Weights of a small multi-label image tagger: 12900 steps.
Rows from block 2 of a small multi-label image tagger, named by matrix and row number. Rows with one number belong to one neuron. Each number is 200 + 30 x the weight over its row's rms, rounded and kept within 0 to 999. All counts start at 0.
After each neuron's rows are labels from the 100 images, of 14848, where the neuron reaches its largest size: "responds to" is what is common among them. Only what is clearly more common there than usual is listed. The data: aerial photos of the United States (SatlasPretrain). In brackets: how many of the 100.
# gate: MLP gate (model.blocks.2.mlp.gate.weight, 256x128), inputs 0-127
# fc1: MLP up (model.blocks.2.mlp.fc1.weight, 256x128), inputs 0-127
# fc2: MLP down (model.blocks.2.mlp.fc2.weight, 128x256, transposed), outputs 0-127

gate.94,178,125,211,138,220,167,221,215,198,139,187,204,219,201,180,224,212,205,152,247,174,196,172,234,225,205,198,179,217,154,152,190,161,226,184,211,196,221,203,164,155,252,224,222,186,213,188,204,208,179,203,203,203,207,291,203,187,224,209,247,230,213,206,226,198,188,182,164,141,212,158,199,239,231,230,221,202,183,145,133,188,229,198,213,217,183,286,209,229,169,186,199,262,183,200,219,192,246,204,262,167,153,171,199,203,170,172,247,207,235,196,191,217,177,181,191,196,220,229,233,181,200,259,171,198,177,213,165
fc1.94,226,194,192,195,240,198,234,245,198,242,198,226,209,227,232,212,226,214,219,128,205,185,229,202,192,186,157,193,188,233,166,169,205,278,219,223,217,236,118,191,176,191,172,192,217,191,262,148,227,232,265,185,177,159,225,226,202,211,225,189,216,145,222,206,157,184,256,215,202,186,176,208,172,217,165,209,183,149,193,212,232,222,169,199,198,221,208,184,193,216,204,223,166,195,241,201,177,217,193,168,203,186,198,181,210,187,186,243,186,176,228,202,261,217,219,263,216,186,210,279,184,245,248,261,243,205,141,197
fc2.94,183,165,227,195,204,188,165,247,178,212,156,226,125,242,202,251,210,246,189,160,214,177,239,198,234,155,193,222,219,223,169,169,226,256,143,210,171,158,215,197,180,203,190,213,243,204,253,211,181,187,231,256,161,162,194,225,224,207,217,142,222,217,162,205,178,139,177,232,210,168,209,206,195,154,219,225,233,203,214,204,219,168,199,177,168,193,167,191,230,251,214,243,241,258,169,170,208,172,221,151,209,202,190,137,222,214,236,229,178,200,176,230,201,165,194,139,230,169,206,188,234,174,204,170,234,201,242,219
responds to: river (25)

gate.195,238,209,195,196,169,203,192,245,154,194,288,213,246,156,233,214,217,158,202,200,241,168,246,155,183,202,176,178,203,198,231,226,188,205,175,218,175,187,199,120,206,202,204,221,187,201,178,178,196,222,155,220,190,161,195,222,191,202,199,172,196,160,241,211,177,225,243,238,189,186,235,211,158,160,198,139,160,173,268,223,172,172,90,219,185,205,220,198,238,158,276,197,205,230,216,230,213,230,207,215,215,174,186,207,206,217,183,158,198,197,193,146,205,201,162,236,152,199,199,196,195,182,172,192,191,167,227,238
fc1.195,196,199,223,157,242,176,206,172,185,246,196,188,210,181,164,225,216,220,187,183,221,281,184,237,188,187,235,213,251,188,168,162,230,209,235,190,131,197,141,173,209,206,211,229,157,212,181,237,245,187,158,164,129,217,169,219,236,145,192,179,194,226,213,204,186,246,184,272,204,173,170,134,221,223,220,181,210,213,204,153,196,222,247,175,166,213,184,178,235,225,184,174,269,162,170,186,188,212,191,188,228,206,205,249,177,177,192,218,183,228,179,209,253,209,203,217,229,203,216,205,186,220,177,165,200,185,122,164
fc2.195,216,164,191,197,151,187,193,226,168,197,225,181,181,208,205,182,214,258,211,147,204,225,206,198,244,206,234,224,266,183,255,227,184,209,238,196,194,213,213,214,223,199,173,190,179,213,190,208,205,222,264,191,173,221,227,173,193,218,243,184,181,233,189,232,160,131,208,175,162,124,145,204,235,172,252,190,223,182,228,208,212,254,240,157,141,192,208,191,196,165,229,154,201,203,243,202,225,161,213,195,202,217,286,225,187,218,213,216,169,214,224,231,208,201,217,216,213,225,194,279,149,173,227,166,248,199,209,157
responds to: building (74)

gate.130,142,216,213,244,233,208,243,188,239,223,217,171,186,158,174,177,183,226,209,239,178,223,217,187,211,223,178,262,188,153,207,161,162,181,201,203,234,185,196,235,209,218,213,205,196,236,198,236,234,206,263,199,273,179,205,203,210,276,181,160,225,154,280,254,183,190,186,234,211,190,238,167,196,178,190,192,216,194,173,153,251,152,243,215,180,176,207,181,221,197,222,210,188,179,230,232,185,175,161,164,201,227,224,205,188,207,166,111,166,197,174,172,196,212,214,171,171,151,248,234,187,234,174,230,206,198,180,205
fc1.130,159,174,209,179,226,197,199,176,191,182,210,192,200,222,172,221,275,176,173,218,173,136,193,219,241,213,192,187,185,222,201,179,205,219,173,211,177,240,215,214,139,234,224,185,184,244,186,225,212,187,216,198,278,210,196,179,260,228,252,141,144,240,224,200,223,179,188,192,241,248,255,238,191,240,216,236,184,232,144,261,174,173,176,203,184,152,222,180,233,214,166,218,225,201,204,223,215,175,176,211,195,203,232,226,230,164,214,165,198,193,233,191,179,176,221,165,228,155,137,192,191,223,221,173,219,212,129,154
fc2.130,193,238,238,143,222,199,228,255,166,291,176,222,210,192,198,235,221,217,211,222,165,206,198,182,189,173,181,221,210,235,185,218,164,245,175,176,235,197,196,218,193,246,185,199,178,237,154,195,170,216,221,195,213,240,207,191,176,243,189,189,189,201,210,175,146,172,213,221,221,199,219,146,265,235,256,240,231,176,185,204,186,207,256,213,201,194,190,119,210,177,223,181,151,179,214,175,152,240,129,181,194,184,174,230,259,186,255,237,192,177,206,210,189,173,245,171,224,209,188,218,234,235,171,198,183,203,254,222
responds to: building (85)

gate.106,220,236,236,181,217,160,214,251,164,214,196,182,171,211,186,194,188,237,226,214,185,223,177,201,201,195,246,168,175,210,228,198,176,145,192,204,247,200,245,188,219,234,213,210,233,206,177,181,231,169,178,187,208,227,162,133,171,177,162,170,216,204,201,195,230,175,241,320,223,182,191,152,190,249,173,198,140,233,168,218,213,228,143,227,237,164,243,158,197,214,174,255,195,198,196,182,201,193,200,217,215,191,255,138,176,222,202,231,156,201,226,203,199,271,179,215,194,192,165,192,231,221,202,205,243,236,171,212
fc1.106,193,184,205,233,217,220,198,149,138,196,167,209,196,216,190,178,170,116,202,223,191,217,232,223,146,218,188,201,227,205,213,208,215,199,159,184,244,183,194,163,252,198,166,174,229,161,206,151,219,199,188,234,175,151,161,222,183,190,192,199,176,272,236,200,203,221,123,230,224,193,189,194,212,216,180,229,217,203,209,168,206,153,227,190,199,178,204,194,165,173,196,213,207,164,263,199,190,238,181,207,206,155,131,208,220,186,178,204,214,209,190,218,236,243,155,251,176,202,175,177,228,119,179,179,172,216,287,240
fc2.106,165,195,199,225,221,187,235,141,237,186,238,195,180,201,158,208,192,182,207,199,204,236,187,185,188,209,186,170,208,214,160,251,211,187,187,194,175,195,172,152,160,183,193,159,248,247,261,237,190,228,219,209,126,227,168,168,216,95,174,248,204,205,243,232,172,261,220,170,186,153,159,151,185,214,187,226,217,214,209,246,211,200,161,211,189,191,221,241,197,177,180,236,196,162,232,184,207,200,196,175,199,219,241,180,209,229,140,250,189,205,174,242,219,171,173,167,213,205,228,237,237,179,215,219,218,263,209,185
responds to: crop field (28)

gate.35,241,188,237,255,210,230,190,176,250,238,196,173,242,200,140,166,193,197,245,257,200,234,172,176,178,174,176,154,218,174,233,214,234,151,235,168,182,188,186,193,200,186,168,180,200,236,186,215,168,216,144,240,118,186,165,182,228,184,193,251,206,280,195,219,208,181,227,219,210,142,242,231,197,210,181,181,194,162,190,145,218,263,227,159,197,152,199,209,159,211,170,249,215,242,194,206,222,220,173,223,197,207,220,206,174,221,200,165,218,191,197,212,187,214,173,247,152,195,207,218,248,223,180,203,183,156,218,182
fc1.35,224,182,202,252,237,189,216,222,212,205,195,171,210,193,201,159,229,199,201,214,192,241,251,207,196,210,202,144,187,165,149,193,242,182,228,175,208,225,199,176,215,176,191,188,169,203,200,192,172,186,148,256,162,198,245,174,156,206,258,251,226,222,204,231,217,139,272,208,219,186,212,263,222,242,153,209,208,200,178,146,153,253,211,182,222,153,224,157,177,226,156,201,225,147,166,234,167,209,191,214,201,216,237,203,218,174,209,247,160,223,189,204,251,197,160,239,198,203,231,223,210,201,117,228,187,194,193,171
fc2.35,206,199,207,172,191,166,201,165,208,230,150,205,159,188,221,195,204,166,216,210,201,196,197,173,230,267,176,175,195,238,204,216,177,189,209,163,187,222,181,196,184,189,196,171,159,227,208,200,194,215,193,214,176,188,227,168,225,184,161,299,125,205,199,224,224,213,191,244,158,256,210,222,164,208,132,193,198,252,191,199,175,273,201,222,204,233,251,256,212,190,177,179,182,184,215,217,195,191,209,217,179,236,200,136,211,272,218,155,187,227,235,167,223,182,225,131,237,239,203,165,157,146,202,200,220,208,209,158
responds to: river (32)

gate.67,202,202,216,195,197,239,242,218,217,228,211,213,140,228,232,194,160,252,155,208,219,176,190,199,197,186,184,185,210,166,184,160,200,281,171,186,206,173,192,147,213,170,218,231,193,238,184,228,187,166,165,163,168,194,167,235,240,151,236,148,156,210,178,180,128,212,158,202,179,169,220,173,200,224,187,204,152,157,192,146,194,258,192,279,203,201,204,201,188,215,275,208,214,249,185,181,175,207,206,171,209,193,157,180,218,233,217,211,176,151,206,215,232,258,188,173,214,225,161,230,232,251,206,195,203,210,208,235
fc1.67,179,213,165,178,197,219,201,199,195,236,166,218,210,203,171,209,174,176,207,216,202,212,169,203,273,221,172,187,214,224,177,169,197,265,187,228,169,235,156,182,211,161,156,190,230,157,194,219,237,223,213,162,155,181,216,289,224,165,210,251,193,228,208,151,151,205,147,217,253,246,182,195,192,197,220,177,196,206,222,175,163,190,183,194,170,186,213,149,154,169,203,257,203,146,223,185,201,185,248,186,251,215,236,201,186,192,243,232,229,173,196,155,196,206,227,225,229,220,198,142,266,225,241,154,209,231,174,207
fc2.67,213,256,272,248,161,159,201,202,219,227,192,211,219,254,188,249,208,189,171,234,178,198,216,208,220,163,159,251,246,222,158,174,243,211,236,198,142,168,201,242,152,272,185,190,174,206,261,186,180,209,194,192,196,165,200,232,206,196,198,231,205,189,171,176,205,236,155,202,230,219,153,171,196,218,206,172,231,204,204,219,190,198,203,208,237,174,214,165,146,176,181,218,160,138,191,242,221,154,169,232,228,188,221,208,158,215,206,207,168,214,192,150,202,222,182,201,181,176,261,229,254,189,138,203,224,224,209,237
responds to: building (81)

gate.162,206,173,199,177,206,224,203,191,138,190,188,208,241,141,215,182,227,195,216,224,212,236,199,197,205,196,172,136,226,254,187,231,200,249,166,253,172,184,258,213,231,216,228,214,152,181,202,221,190,184,172,200,195,206,184,172,167,194,180,185,162,194,155,187,216,134,258,235,148,176,195,190,171,174,217,185,200,228,93,205,207,220,221,204,177,164,199,213,236,169,162,240,162,220,209,210,248,181,163,259,155,246,180,248,211,212,182,249,188,184,181,161,170,230,203,198,224,170,224,218,236,176,214,242,184,172,216,177
fc1.162,187,154,172,150,203,211,198,168,174,166,211,250,190,174,174,167,189,171,246,235,188,164,243,214,203,176,187,247,239,190,154,218,169,222,235,194,206,170,220,215,190,178,190,210,180,272,184,172,222,215,220,208,160,162,208,148,211,225,190,157,191,167,228,225,230,218,198,230,218,179,194,186,186,214,207,221,204,182,164,235,167,218,104,168,178,185,207,168,213,186,230,248,239,207,185,167,209,248,176,191,184,144,177,232,217,234,161,227,212,123,261,209,142,245,222,192,205,234,247,184,177,168,206,246,196,184,210,223
fc2.162,203,141,181,203,182,180,176,163,141,204,208,233,204,224,212,200,258,229,239,150,212,191,199,202,232,129,221,200,229,179,187,188,195,177,226,184,213,211,198,178,200,183,204,170,246,237,161,256,258,213,236,161,228,228,219,187,206,209,175,173,213,211,148,227,239,221,204,204,185,208,191,185,148,212,246,213,210,176,169,211,230,186,134,207,196,222,201,151,190,134,212,156,180,248,224,221,189,180,235,180,203,212,224,271,219,140,226,202,185,162,205,272,219,215,213,145,238,228,179,202,182,195,230,224,136,230,208,181
responds to: building (96)

gate.45,200,133,197,237,180,188,216,162,187,259,173,164,170,240,196,193,166,170,166,195,177,179,151,221,140,248,183,218,245,209,188,187,135,199,121,215,164,217,185,195,223,218,197,202,178,245,201,190,167,192,206,204,174,189,223,247,197,206,249,220,189,235,202,134,198,229,215,175,287,251,237,212,185,194,160,248,197,228,193,229,234,194,181,164,213,202,262,177,201,196,192,244,177,197,243,163,216,208,204,197,170,203,174,220,195,182,177,215,171,201,181,231,168,231,184,203,200,179,223,221,204,171,201,241,113,193,236,216
fc1.45,187,210,183,214,193,218,205,191,253,156,184,211,171,192,225,207,149,192,202,287,220,215,188,177,158,201,172,208,211,218,177,188,177,216,131,215,212,197,186,256,210,186,216,205,211,170,194,232,201,178,226,187,213,152,187,160,185,240,241,190,215,237,254,196,141,248,176,197,289,217,272,223,172,171,162,180,204,175,180,221,210,199,220,138,190,246,224,198,269,213,177,210,207,206,200,166,230,260,201,181,190,183,172,216,179,232,227,178,244,249,179,164,166,232,202,187,221,218,196,176,226,174,231,239,182,190,254,239
fc2.45,237,168,179,196,219,217,185,267,155,146,215,210,195,174,220,248,224,229,209,214,227,160,210,178,189,246,234,186,190,191,208,238,211,164,198,165,241,209,184,186,246,250,219,195,178,174,184,230,204,179,158,215,178,193,207,156,221,190,246,161,218,210,197,216,151,207,203,192,206,140,202,229,202,224,214,174,190,269,139,197,226,201,265,189,208,256,163,179,249,171,211,193,202,196,175,211,184,194,220,189,206,199,180,281,166,198,204,148,217,160,162,194,193,196,161,152,224,219,191,113,196,218,189,168,177,131,181,177
responds to: crop field (30)

gate.55,177,227,215,172,230,183,233,207,234,173,200,213,219,145,209,172,147,221,217,145,224,214,186,205,207,180,256,152,265,178,180,169,202,176,176,243,224,181,202,218,223,180,220,224,208,186,230,191,165,252,224,254,176,165,188,216,229,236,206,185,172,185,227,207,202,175,199,254,190,192,168,210,222,180,198,178,218,157,216,229,143,213,174,239,183,161,206,229,200,94,182,197,191,234,175,161,233,228,144,259,236,181,211,216,194,147,206,184,205,187,225,237,155,121,177,166,205,165,200,218,184,212,205,150,198,189,208,218
fc1.55,199,92,209,200,258,239,264,225,139,171,213,194,207,191,177,228,213,237,214,155,241,219,172,234,209,168,207,223,189,205,195,182,186,223,218,201,233,219,197,188,179,172,216,248,210,193,183,215,181,180,206,210,154,179,242,184,219,198,191,172,151,241,220,167,175,255,241,166,173,146,170,198,240,151,174,222,243,163,222,187,171,170,178,206,185,212,162,213,236,239,195,199,186,231,198,151,209,234,233,263,120,207,218,183,176,213,219,206,205,190,215,164,256,211,186,187,229,225,191,207,201,250,212,155,224,171,209,206
fc2.55,181,149,143,213,235,202,213,175,215,141,184,188,154,213,226,188,219,153,168,202,201,189,203,210,240,181,214,197,232,151,155,202,232,232,236,214,210,213,194,240,231,189,190,167,182,160,189,195,234,230,223,221,146,155,139,181,204,244,218,214,240,202,217,211,260,222,178,207,179,151,189,222,216,214,265,215,174,179,253,197,213,216,214,207,208,204,254,212,218,184,157,239,216,199,192,132,210,205,222,226,263,256,178,190,189,216,192,203,216,175,235,222,222,141,193,128,191,245,147,230,217,200,215,164,176,206,164,237
responds to: building (74)

gate.108,229,202,155,187,227,192,267,243,167,179,186,164,194,197,222,217,189,214,207,219,220,191,132,198,181,161,231,216,188,206,172,162,191,220,232,232,140,212,223,184,166,203,188,183,200,174,181,178,175,187,207,158,144,204,205,238,205,135,256,222,255,180,203,198,178,220,201,224,278,164,168,230,220,231,190,202,180,215,177,233,213,188,196,228,177,255,168,215,224,205,190,230,169,185,211,172,188,172,129,209,265,212,202,141,174,175,266,204,253,159,221,236,221,186,218,228,204,191,196,146,263,211,211,238,182,217,204,187
fc1.108,194,213,196,196,222,194,233,191,235,196,252,226,237,164,150,222,219,227,212,207,191,198,204,217,148,233,169,156,219,196,238,243,188,177,169,214,204,263,198,214,218,234,197,215,213,213,222,226,180,176,183,219,168,253,157,215,186,141,211,245,160,120,168,161,198,178,179,198,136,197,204,128,204,169,205,255,193,214,140,216,224,210,212,225,169,174,187,216,247,175,228,148,210,212,209,184,200,252,207,187,206,175,197,137,216,212,139,196,180,201,194,167,146,215,224,196,239,256,255,254,199,209,212,221,211,218,192,215
fc2.108,152,212,213,223,212,210,236,195,193,203,163,200,148,155,212,192,252,240,193,243,178,214,206,177,161,210,130,211,196,236,174,209,212,228,186,191,185,196,237,246,245,248,230,161,196,203,207,206,168,217,203,123,214,247,170,219,200,209,183,163,213,182,166,289,202,216,183,178,232,235,204,236,261,177,194,197,219,261,212,206,166,169,179,174,210,155,216,194,208,244,260,198,186,146,210,158,214,190,221,218,218,218,239,178,217,226,256,218,226,189,260,178,184,180,188,206,226,243,254,191,212,222,235,219,223,231,225,228
responds to: railway (34)

gate.123,231,187,217,216,248,218,262,205,201,203,175,188,205,209,218,231,216,219,201,266,218,167,155,172,183,206,173,158,181,203,231,202,192,180,219,197,178,245,222,182,174,197,218,235,223,134,254,256,185,207,209,225,214,282,179,164,226,191,185,245,199,188,190,136,182,271,192,198,190,153,187,216,156,163,259,251,217,206,200,240,230,240,258,202,164,176,208,212,222,239,156,238,187,180,222,178,206,199,168,232,221,201,192,201,175,194,161,190,181,210,241,218,195,221,171,175,259,227,171,267,232,197,242,205,202,166,201,219
fc1.123,235,210,229,194,208,186,137,156,123,208,200,192,238,181,218,245,229,157,227,219,160,226,186,174,196,162,223,179,185,178,180,216,199,274,228,128,156,199,235,199,192,246,228,207,194,164,198,241,207,217,222,198,252,206,193,201,208,207,160,252,199,192,162,219,162,234,227,189,176,210,158,228,192,177,204,211,236,161,165,255,240,199,192,179,172,168,201,246,253,216,171,198,210,170,208,226,179,240,169,165,143,200,158,204,188,224,205,230,177,207,230,177,142,222,163,231,212,198,256,198,155,196,240,202,221,225,171,226
fc2.123,179,227,172,203,245,191,207,196,172,175,170,249,207,253,207,215,175,164,185,268,264,197,209,163,223,183,248,233,212,177,233,202,177,152,196,171,191,199,238,201,216,210,203,198,181,226,202,231,141,218,169,200,267,238,243,203,183,180,247,194,205,171,188,173,146,186,213,209,197,182,192,208,183,212,201,232,173,158,207,224,167,207,219,158,209,188,185,198,194,191,165,230,203,163,172,179,276,217,207,213,214,186,186,198,201,189,191,192,166,319,169,186,188,222,230,183,197,118,207,232,232,163,133,220,227,185,173,174
responds to: building (86)

gate.235,177,220,208,189,243,229,185,236,220,183,186,159,209,212,192,184,220,199,169,146,141,221,172,251,261,174,243,200,199,194,244,182,221,146,195,246,211,156,204,228,195,204,211,212,189,159,185,197,235,251,181,228,201,157,224,219,148,215,225,180,161,178,249,164,169,298,127,234,201,226,228,206,217,257,164,176,220,159,185,206,168,220,241,205,229,186,198,233,185,172,189,208,180,186,161,197,180,208,224,205,240,258,180,200,192,193,172,216,175,147,187,193,236,230,217,159,214,197,199,205,206,189,205,181,132,250,180,188
fc1.235,240,170,190,211,241,225,256,244,187,149,206,257,196,198,230,186,222,213,156,158,180,192,163,179,185,185,210,195,238,223,183,162,193,216,185,192,178,203,204,208,230,242,228,225,202,186,198,201,217,233,212,219,215,223,210,187,141,221,158,223,191,176,205,229,230,94,222,192,218,178,250,183,264,169,218,228,172,158,199,197,223,252,115,203,183,194,180,155,178,201,182,172,222,180,148,155,160,159,262,244,245,160,227,178,235,169,166,211,204,182,213,219,206,215,173,175,213,203,147,212,217,242,207,187,204,217,193,193
fc2.235,229,189,209,173,219,246,184,141,197,244,219,245,212,261,205,211,264,217,207,191,158,194,183,262,188,180,285,231,260,188,268,167,199,215,259,199,221,185,218,206,156,235,250,200,175,217,221,180,203,206,191,183,184,182,129,145,221,210,181,217,226,208,244,229,244,204,188,172,216,183,205,189,170,196,207,205,196,250,213,199,157,176,234,189,234,180,173,162,206,170,198,235,181,250,168,202,184,183,221,215,210,146,226,247,197,193,170,191,198,186,221,211,148,242,220,212,184,192,213,224,208,270,229,163,165,217,206,210
responds to: building (70)

gate.66,221,247,214,180,142,176,219,234,186,217,187,227,164,198,189,199,171,192,198,193,167,207,170,223,192,191,173,214,195,203,163,154,209,167,168,262,174,147,208,169,205,219,62,273,235,206,182,174,201,223,241,146,157,211,260,209,222,185,235,205,215,227,147,205,196,221,202,220,182,171,184,204,200,157,243,214,194,228,158,182,151,217,207,185,162,177,151,170,203,238,215,214,202,188,246,246,212,195,177,172,208,206,191,196,237,204,248,233,206,206,165,236,224,200,166,210,212,144,198,171,204,216,222,204,199,193,154,192
fc1.66,199,245,173,244,197,204,196,225,162,170,197,139,203,222,197,185,147,164,225,189,187,205,181,211,201,233,243,256,213,214,231,159,225,153,224,180,211,193,201,189,214,254,282,104,187,259,222,207,160,250,207,172,190,222,174,184,208,212,228,222,202,189,195,201,138,126,230,210,142,236,223,201,159,185,179,245,235,224,207,167,214,219,168,217,180,207,149,156,211,201,183,215,179,226,203,225,212,205,224,228,210,235,220,208,204,158,228,229,208,185,250,191,208,168,212,189,245,180,208,146,222,197,240,185,196,178,195,157
fc2.66,177,183,221,156,214,230,204,203,179,190,223,233,211,172,267,202,186,210,182,184,175,204,223,182,169,161,190,226,207,101,198,228,231,224,179,167,206,161,243,167,237,155,167,312,223,169,193,208,241,201,193,285,224,172,213,231,215,168,227,184,179,184,222,201,197,222,217,186,218,241,183,214,249,188,144,235,161,240,185,201,187,178,158,181,212,180,209,222,219,193,176,142,228,169,177,171,215,159,222,176,209,156,188,201,234,159,196,164,201,199,193,219,160,196,213,213,198,163,205,197,245,206,190,210,135,230,218,196
responds to: railway (25)