A small multi-label image tagger, trained from scratch: trained on aerial photos of the United States (SatlasPretrain).
Rows from block 5 of a small multi-label image tagger, named by matrix and row number. Rows with one number belong to one neuron. Each number is 500 + 40 x the weight over its row's rms, rounded and kept within 0 to 999. All counts start at 0. Numbers have three digits each.
After each neuron's rows are labels from the 100 images, of 14848, where the neuron reaches its largest size: "strongest on" is what is common among them. Only what is clearly more common there than usual is listed. The data: aerial photos of the United States (SatlasPretrain). In brackets: how many of the 100.
# gate: MLP gate (model.blocks.5.mlp.gate.weight, 256x128), inputs 0-63
# fc1: MLP up (model.blocks.5.mlp.fc1.weight, 256x128), inputs 0-63
# fc2: MLP down (model.blocks.5.mlp.fc2.weight, 128x256, transposed), outputs 0-63

gate.140:552471502450555490471515500497468502488475477540483469460486442483564575555567482475519520425569509507562484504481441527623636463486527481399459526548518489504485511489512498485391499551531561
fc1.140:529503485461475478475508488508546584627495567498494485523471472501482481540499558484502465512482453534551492464463532380455363559559491474521493496563439501467514513510490482584575535501486481
fc2.140:459465543532474518501522424484498558592456461491553457538539481507466536526561499456602550470494519480470451518503463554544527505576514434550474531488451526492487509528519499534497517511484511
strongest on: crop field (27)

gate.248:547440456486597472502489542490439531486540487545588516508507578476514489494494466427458442530453493533613464419459544464475539539559488530542452470514512524467482469429483478466494476455547481
fc1.248:474503429487477500450468517452535510466447504461495530435576537531521496529489454489569520527515474457499515470509521471559449498496514528466533468452484492514473500510440499548475508490502581
fc2.248:504531466507450543501541509501559417522475461490513549499481433460548553497529457510448523491458557601527538491495511477509388441507527490549543510453514541459506528521495490476471486518469493
strongest on: building (87)

gate.14:531439427453480437513502501486481552494479474520452458486470468557437485529482508469512489546563466522434519453471513526531483454460450445532446561520511466469496456496522529457475468543552506
fc1.14:517561437469560535550491469491511544503429472520486516426548506560533561501515432541542467506530486340518498568489471523447516482494495524544504503460496522558509492464543505541498504517495500
fc2.14:479512488473561528503441563438547560544458534498467533534384499540507480479439533514565469487432558459508451523530484492497510574541497519527449487517470503519531537487492449497420591510496503
strongest on: park (50)

gate.108:555518636549465487512472578557459439479579469501487503492541522486442442479493559491440554461456514622565513480495490491529518534529540474502488532552472520515443512531526485538542428496510509
fc1.108:582510498418481421508568482478446513518506461487481478490510533526479456487470456467535514442517422562486491473475521463549499504515427497566489594473442472514502479495561526521495448523582463
fc2.108:494494456508488460467564501500483514508486507506505471479553536544519400506527521495433528454527520415589470503567478517440464514514532483518453468551501565504461449500503479453513468428515498
strongest on: park (61)

gate.183:480486577505438471540471506425538528565480489542526459535507535448512493522474505478531521516553494566511486520458497534490415482437455539471522545523458423520562523544461523470511478527501512
fc1.183:455486440496516497526559467455483526549475434534552548501560474502542485488498450495510467491452549476530479590438494463505498524564541498577606485500408533479487508492475464524509515532469471
fc2.183:479547518518506501446480560418524488447523481434523497579459478458473458496454504572511526506445585518500537496487585484515482444501486485502582529460585503527508632502507446541447505559517501
strongest on: park (29)

gate.235:500516523529507462504479452500521439499483443431452549561602450520504524501516533449551454471441530442457508527453541488516550526500540479475553472478450458550548487467550490503525485563537533
fc1.235:486562484470509532490504457516469542534506502536532490520518507502509528557462487469475510530476543474481457487482524568436503523524464463499486521494541446471441388515488559432412484436485435
fc2.235:429485525586478495510535473548498443493532578511492523459502467530526518478501512476510514439449527526522542476511560470507362554453496408493450537504438517547441550466490477587462532506457501
strongest on: river (37)

gate.193:454494524490467494525584530520542516551430475482513586468494519435474456451479496482494513523487513540438447527527521489518485412467533476499443443455491492500461482437464553533552589539489508
fc1.193:484373494503491521504503477526479557492490490461487518511459488463547506423501502471510472564565501458456493451530468516535480560504519554443484523551546478461543498545547506492439465400507472
fc2.193:490513458500482426577549530466444507524568449514449564464571513503478578513536490552424524579521518471478488509535524521512512495587464479430525529485467505456553526538486498523466494451529524
strongest on: park (26)

gate.242:533455492498488478413468463507518460574580550507425517495534542440505510567536456450469503528478431473520520435426541552514502524475493507495557541483497451538472507483552519472496479418554449
fc1.242:455487518526575458476462499590530504512453553569487491564462405474535476550505473533474489528459542467506495533549441481471510464501545547503567466483416468489562545489505478482469471518449454
fc2.242:430496548570535545566481465506478462533560505562459513502465470488560447499511523495484490481528527474467510561476518465497574475455463527451501473516434506464562538551477514504491539539524460
strongest on: crop field (25)

gate.112:501500490540534456494506562468483496484595544482547513516511487439486545536471511471501494432496569414505410426458507522543479535455599560470502569593513508520471481541422486476541483518497465
fc1.112:562485527509512535496495460462531572456451482478502459479546547520460532580521531586467499502500539519549505417554449499441488439526469520500505479520498595464505473517468527500475517434492479
fc2.112:528483422441442481459545503467516514503488446489515491487534493418540425502510501467580482482546495500562537451523538465485436474504579529504486544574491574524449479464476536455486482505467522
strongest on: building (73)

gate.135:451504600526481465438437462512489417485520501509515554455502530519511496550513500443574574563481473492521470533560380511471498430508425454473505526537506478517456514555502541509496499546540492
fc1.135:488526487521472558525451552527471486454502474492564486383457509523450545585465451544452480531450547475528517491491491471527492551498575433484541476473516469518460519519564492437481583561493510
fc2.135:449483497549471513485474502482504532611565494410496564510453478492485441569494458411537490595477464496490465474491474494456547493492464511497505435442561531546448512520492492492479540553441494
strongest on: building (77)

gate.162:484490537524543498557515493504504492516503502504478509518441514537526479433503510553460535556529482499488440516501465419428443445483486548524557467469446484455447545497465473500491439570550553
fc1.162:474509456496485461450483560580520531487417497567472469515495511510473538521565489434466460485531457453546543515525473538439569518477475540551507501559442398501559446433449540524436555525502470
fc2.162:477565498454444420516502500536492506418541513427500489471479536543526526526492507475521435427520407477425516518463569449482478516493437468486495480493463486576440543437481543470497514461451497
strongest on: building (71)

gate.34:534510497525466502569529469512461483411501482558481506557492489530485497488537546481536480498405573542489523504506505494499503512519544502525513522498538507555466516557466499484533480449478465
fc1.34:524494429501452500516448495507522457560433474492549488540543491527450495516490461526522478449465464499450465439544520486470509488524512495512588494517512505421397481496581510475491426554487505
fc2.34:510500519417509547542488438508506438507431504489513491459478483440529534519537618463446497470515525508485476453446455462497542491519451535519490494470515483554464493543501555525503475527564493
strongest on: crop field (57)

gate.83:491498457552459523458446485515556519449453486572523503486465516511530518541511536503483505470495513541503412467500503514468455505528509500442417528475595558458570464526497521400463523490459523
fc1.83:466486509586481531435519503527544401489470522490554522493462497459471526498510432499559512539434477537452508547452496409471465497471530525566451478500463480523519562495565494461500505539532484
fc2.83:477517478521501467452544424465533499463433525583501488495486461502425529534546539504531521592468544462470519504476548550508462553528512441473437505520524504483505533514454511469502464470541541
strongest on: crop field (53)

gate.177:508511470507530539513526493521471446495473514535537564502511474537524485490475527446488510518439502467491577597585519486497479446448457567472403457485454476526447475570475475461482513543498499
fc1.177:564518490533503516493439541537479497522474501506508366520493476459474499567525540499522391466544492508509517512552516574502559477514469473483492478596457546454516570535510512544518448509529531
fc2.177:456480474487452540528489476478520493517629493525454559471468511524537452423537514482483514535540479454551460544491463461521470539486518476509495512496553457488598455422552492597566459495521536
strongest on: railway (69)

gate.37:489441531514476419509475479474473575505496492487543452520464493468489498534440502523532540454545513506438516556477453468507481470533500530511439464537536534427492547510507519512525512563455520
fc1.37:482440481456550482575493445596580567565500548511524520527550541546471502438469503460471506449475460499494470537504517501547471502479541423552481505512531559523491457506487533466460474448534455
fc2.37:548484535526537570526548476478526480523510512510588489469443510544448531504473487479352513527491481486448493461535514558506438507469514537528521462466518598455463489518525521464508588482565522
strongest on: building (71)

gate.40:536499491462450487424507477523470461465497480451459417465592471512517497525529523496499548525483447554491549453506459433483485476444509518439476501490463486547438493512477488507558442551511489
fc1.40:493449526493515442528514471487511513531493439439538497525525544501545517571549527551541458475424452415502549505477537458493492499459486539466517501455491535464508500424533503537569449505515517
fc2.40:505468458531526471540467489398510504553456446474460499461490499529485580566480514526525523565488527486537553525501560421460506512531476534461565412477542496525548533439532520508462442510512567
strongest on: river (30)

gate.222:491467486538460482480456434503506489474432474505446533530489529494499539438492519545539445465458531533512518503472490501445531497577478478456515501481608457473503532546528476523565537536554520
fc1.222:444466463475542505426543432528498503502432494495499489562534512542443507507510513467478464486486460450521578462481441458450476534521555471473478537446559560533479462475514477488464528451536541
fc2.222:428494544521521504453552534471450495452489478570521497539532455519462463465454533481447495532577510542496470515527523437535532523461521490450427460535542455546515504444504545535520554487501507
strongest on: building (96)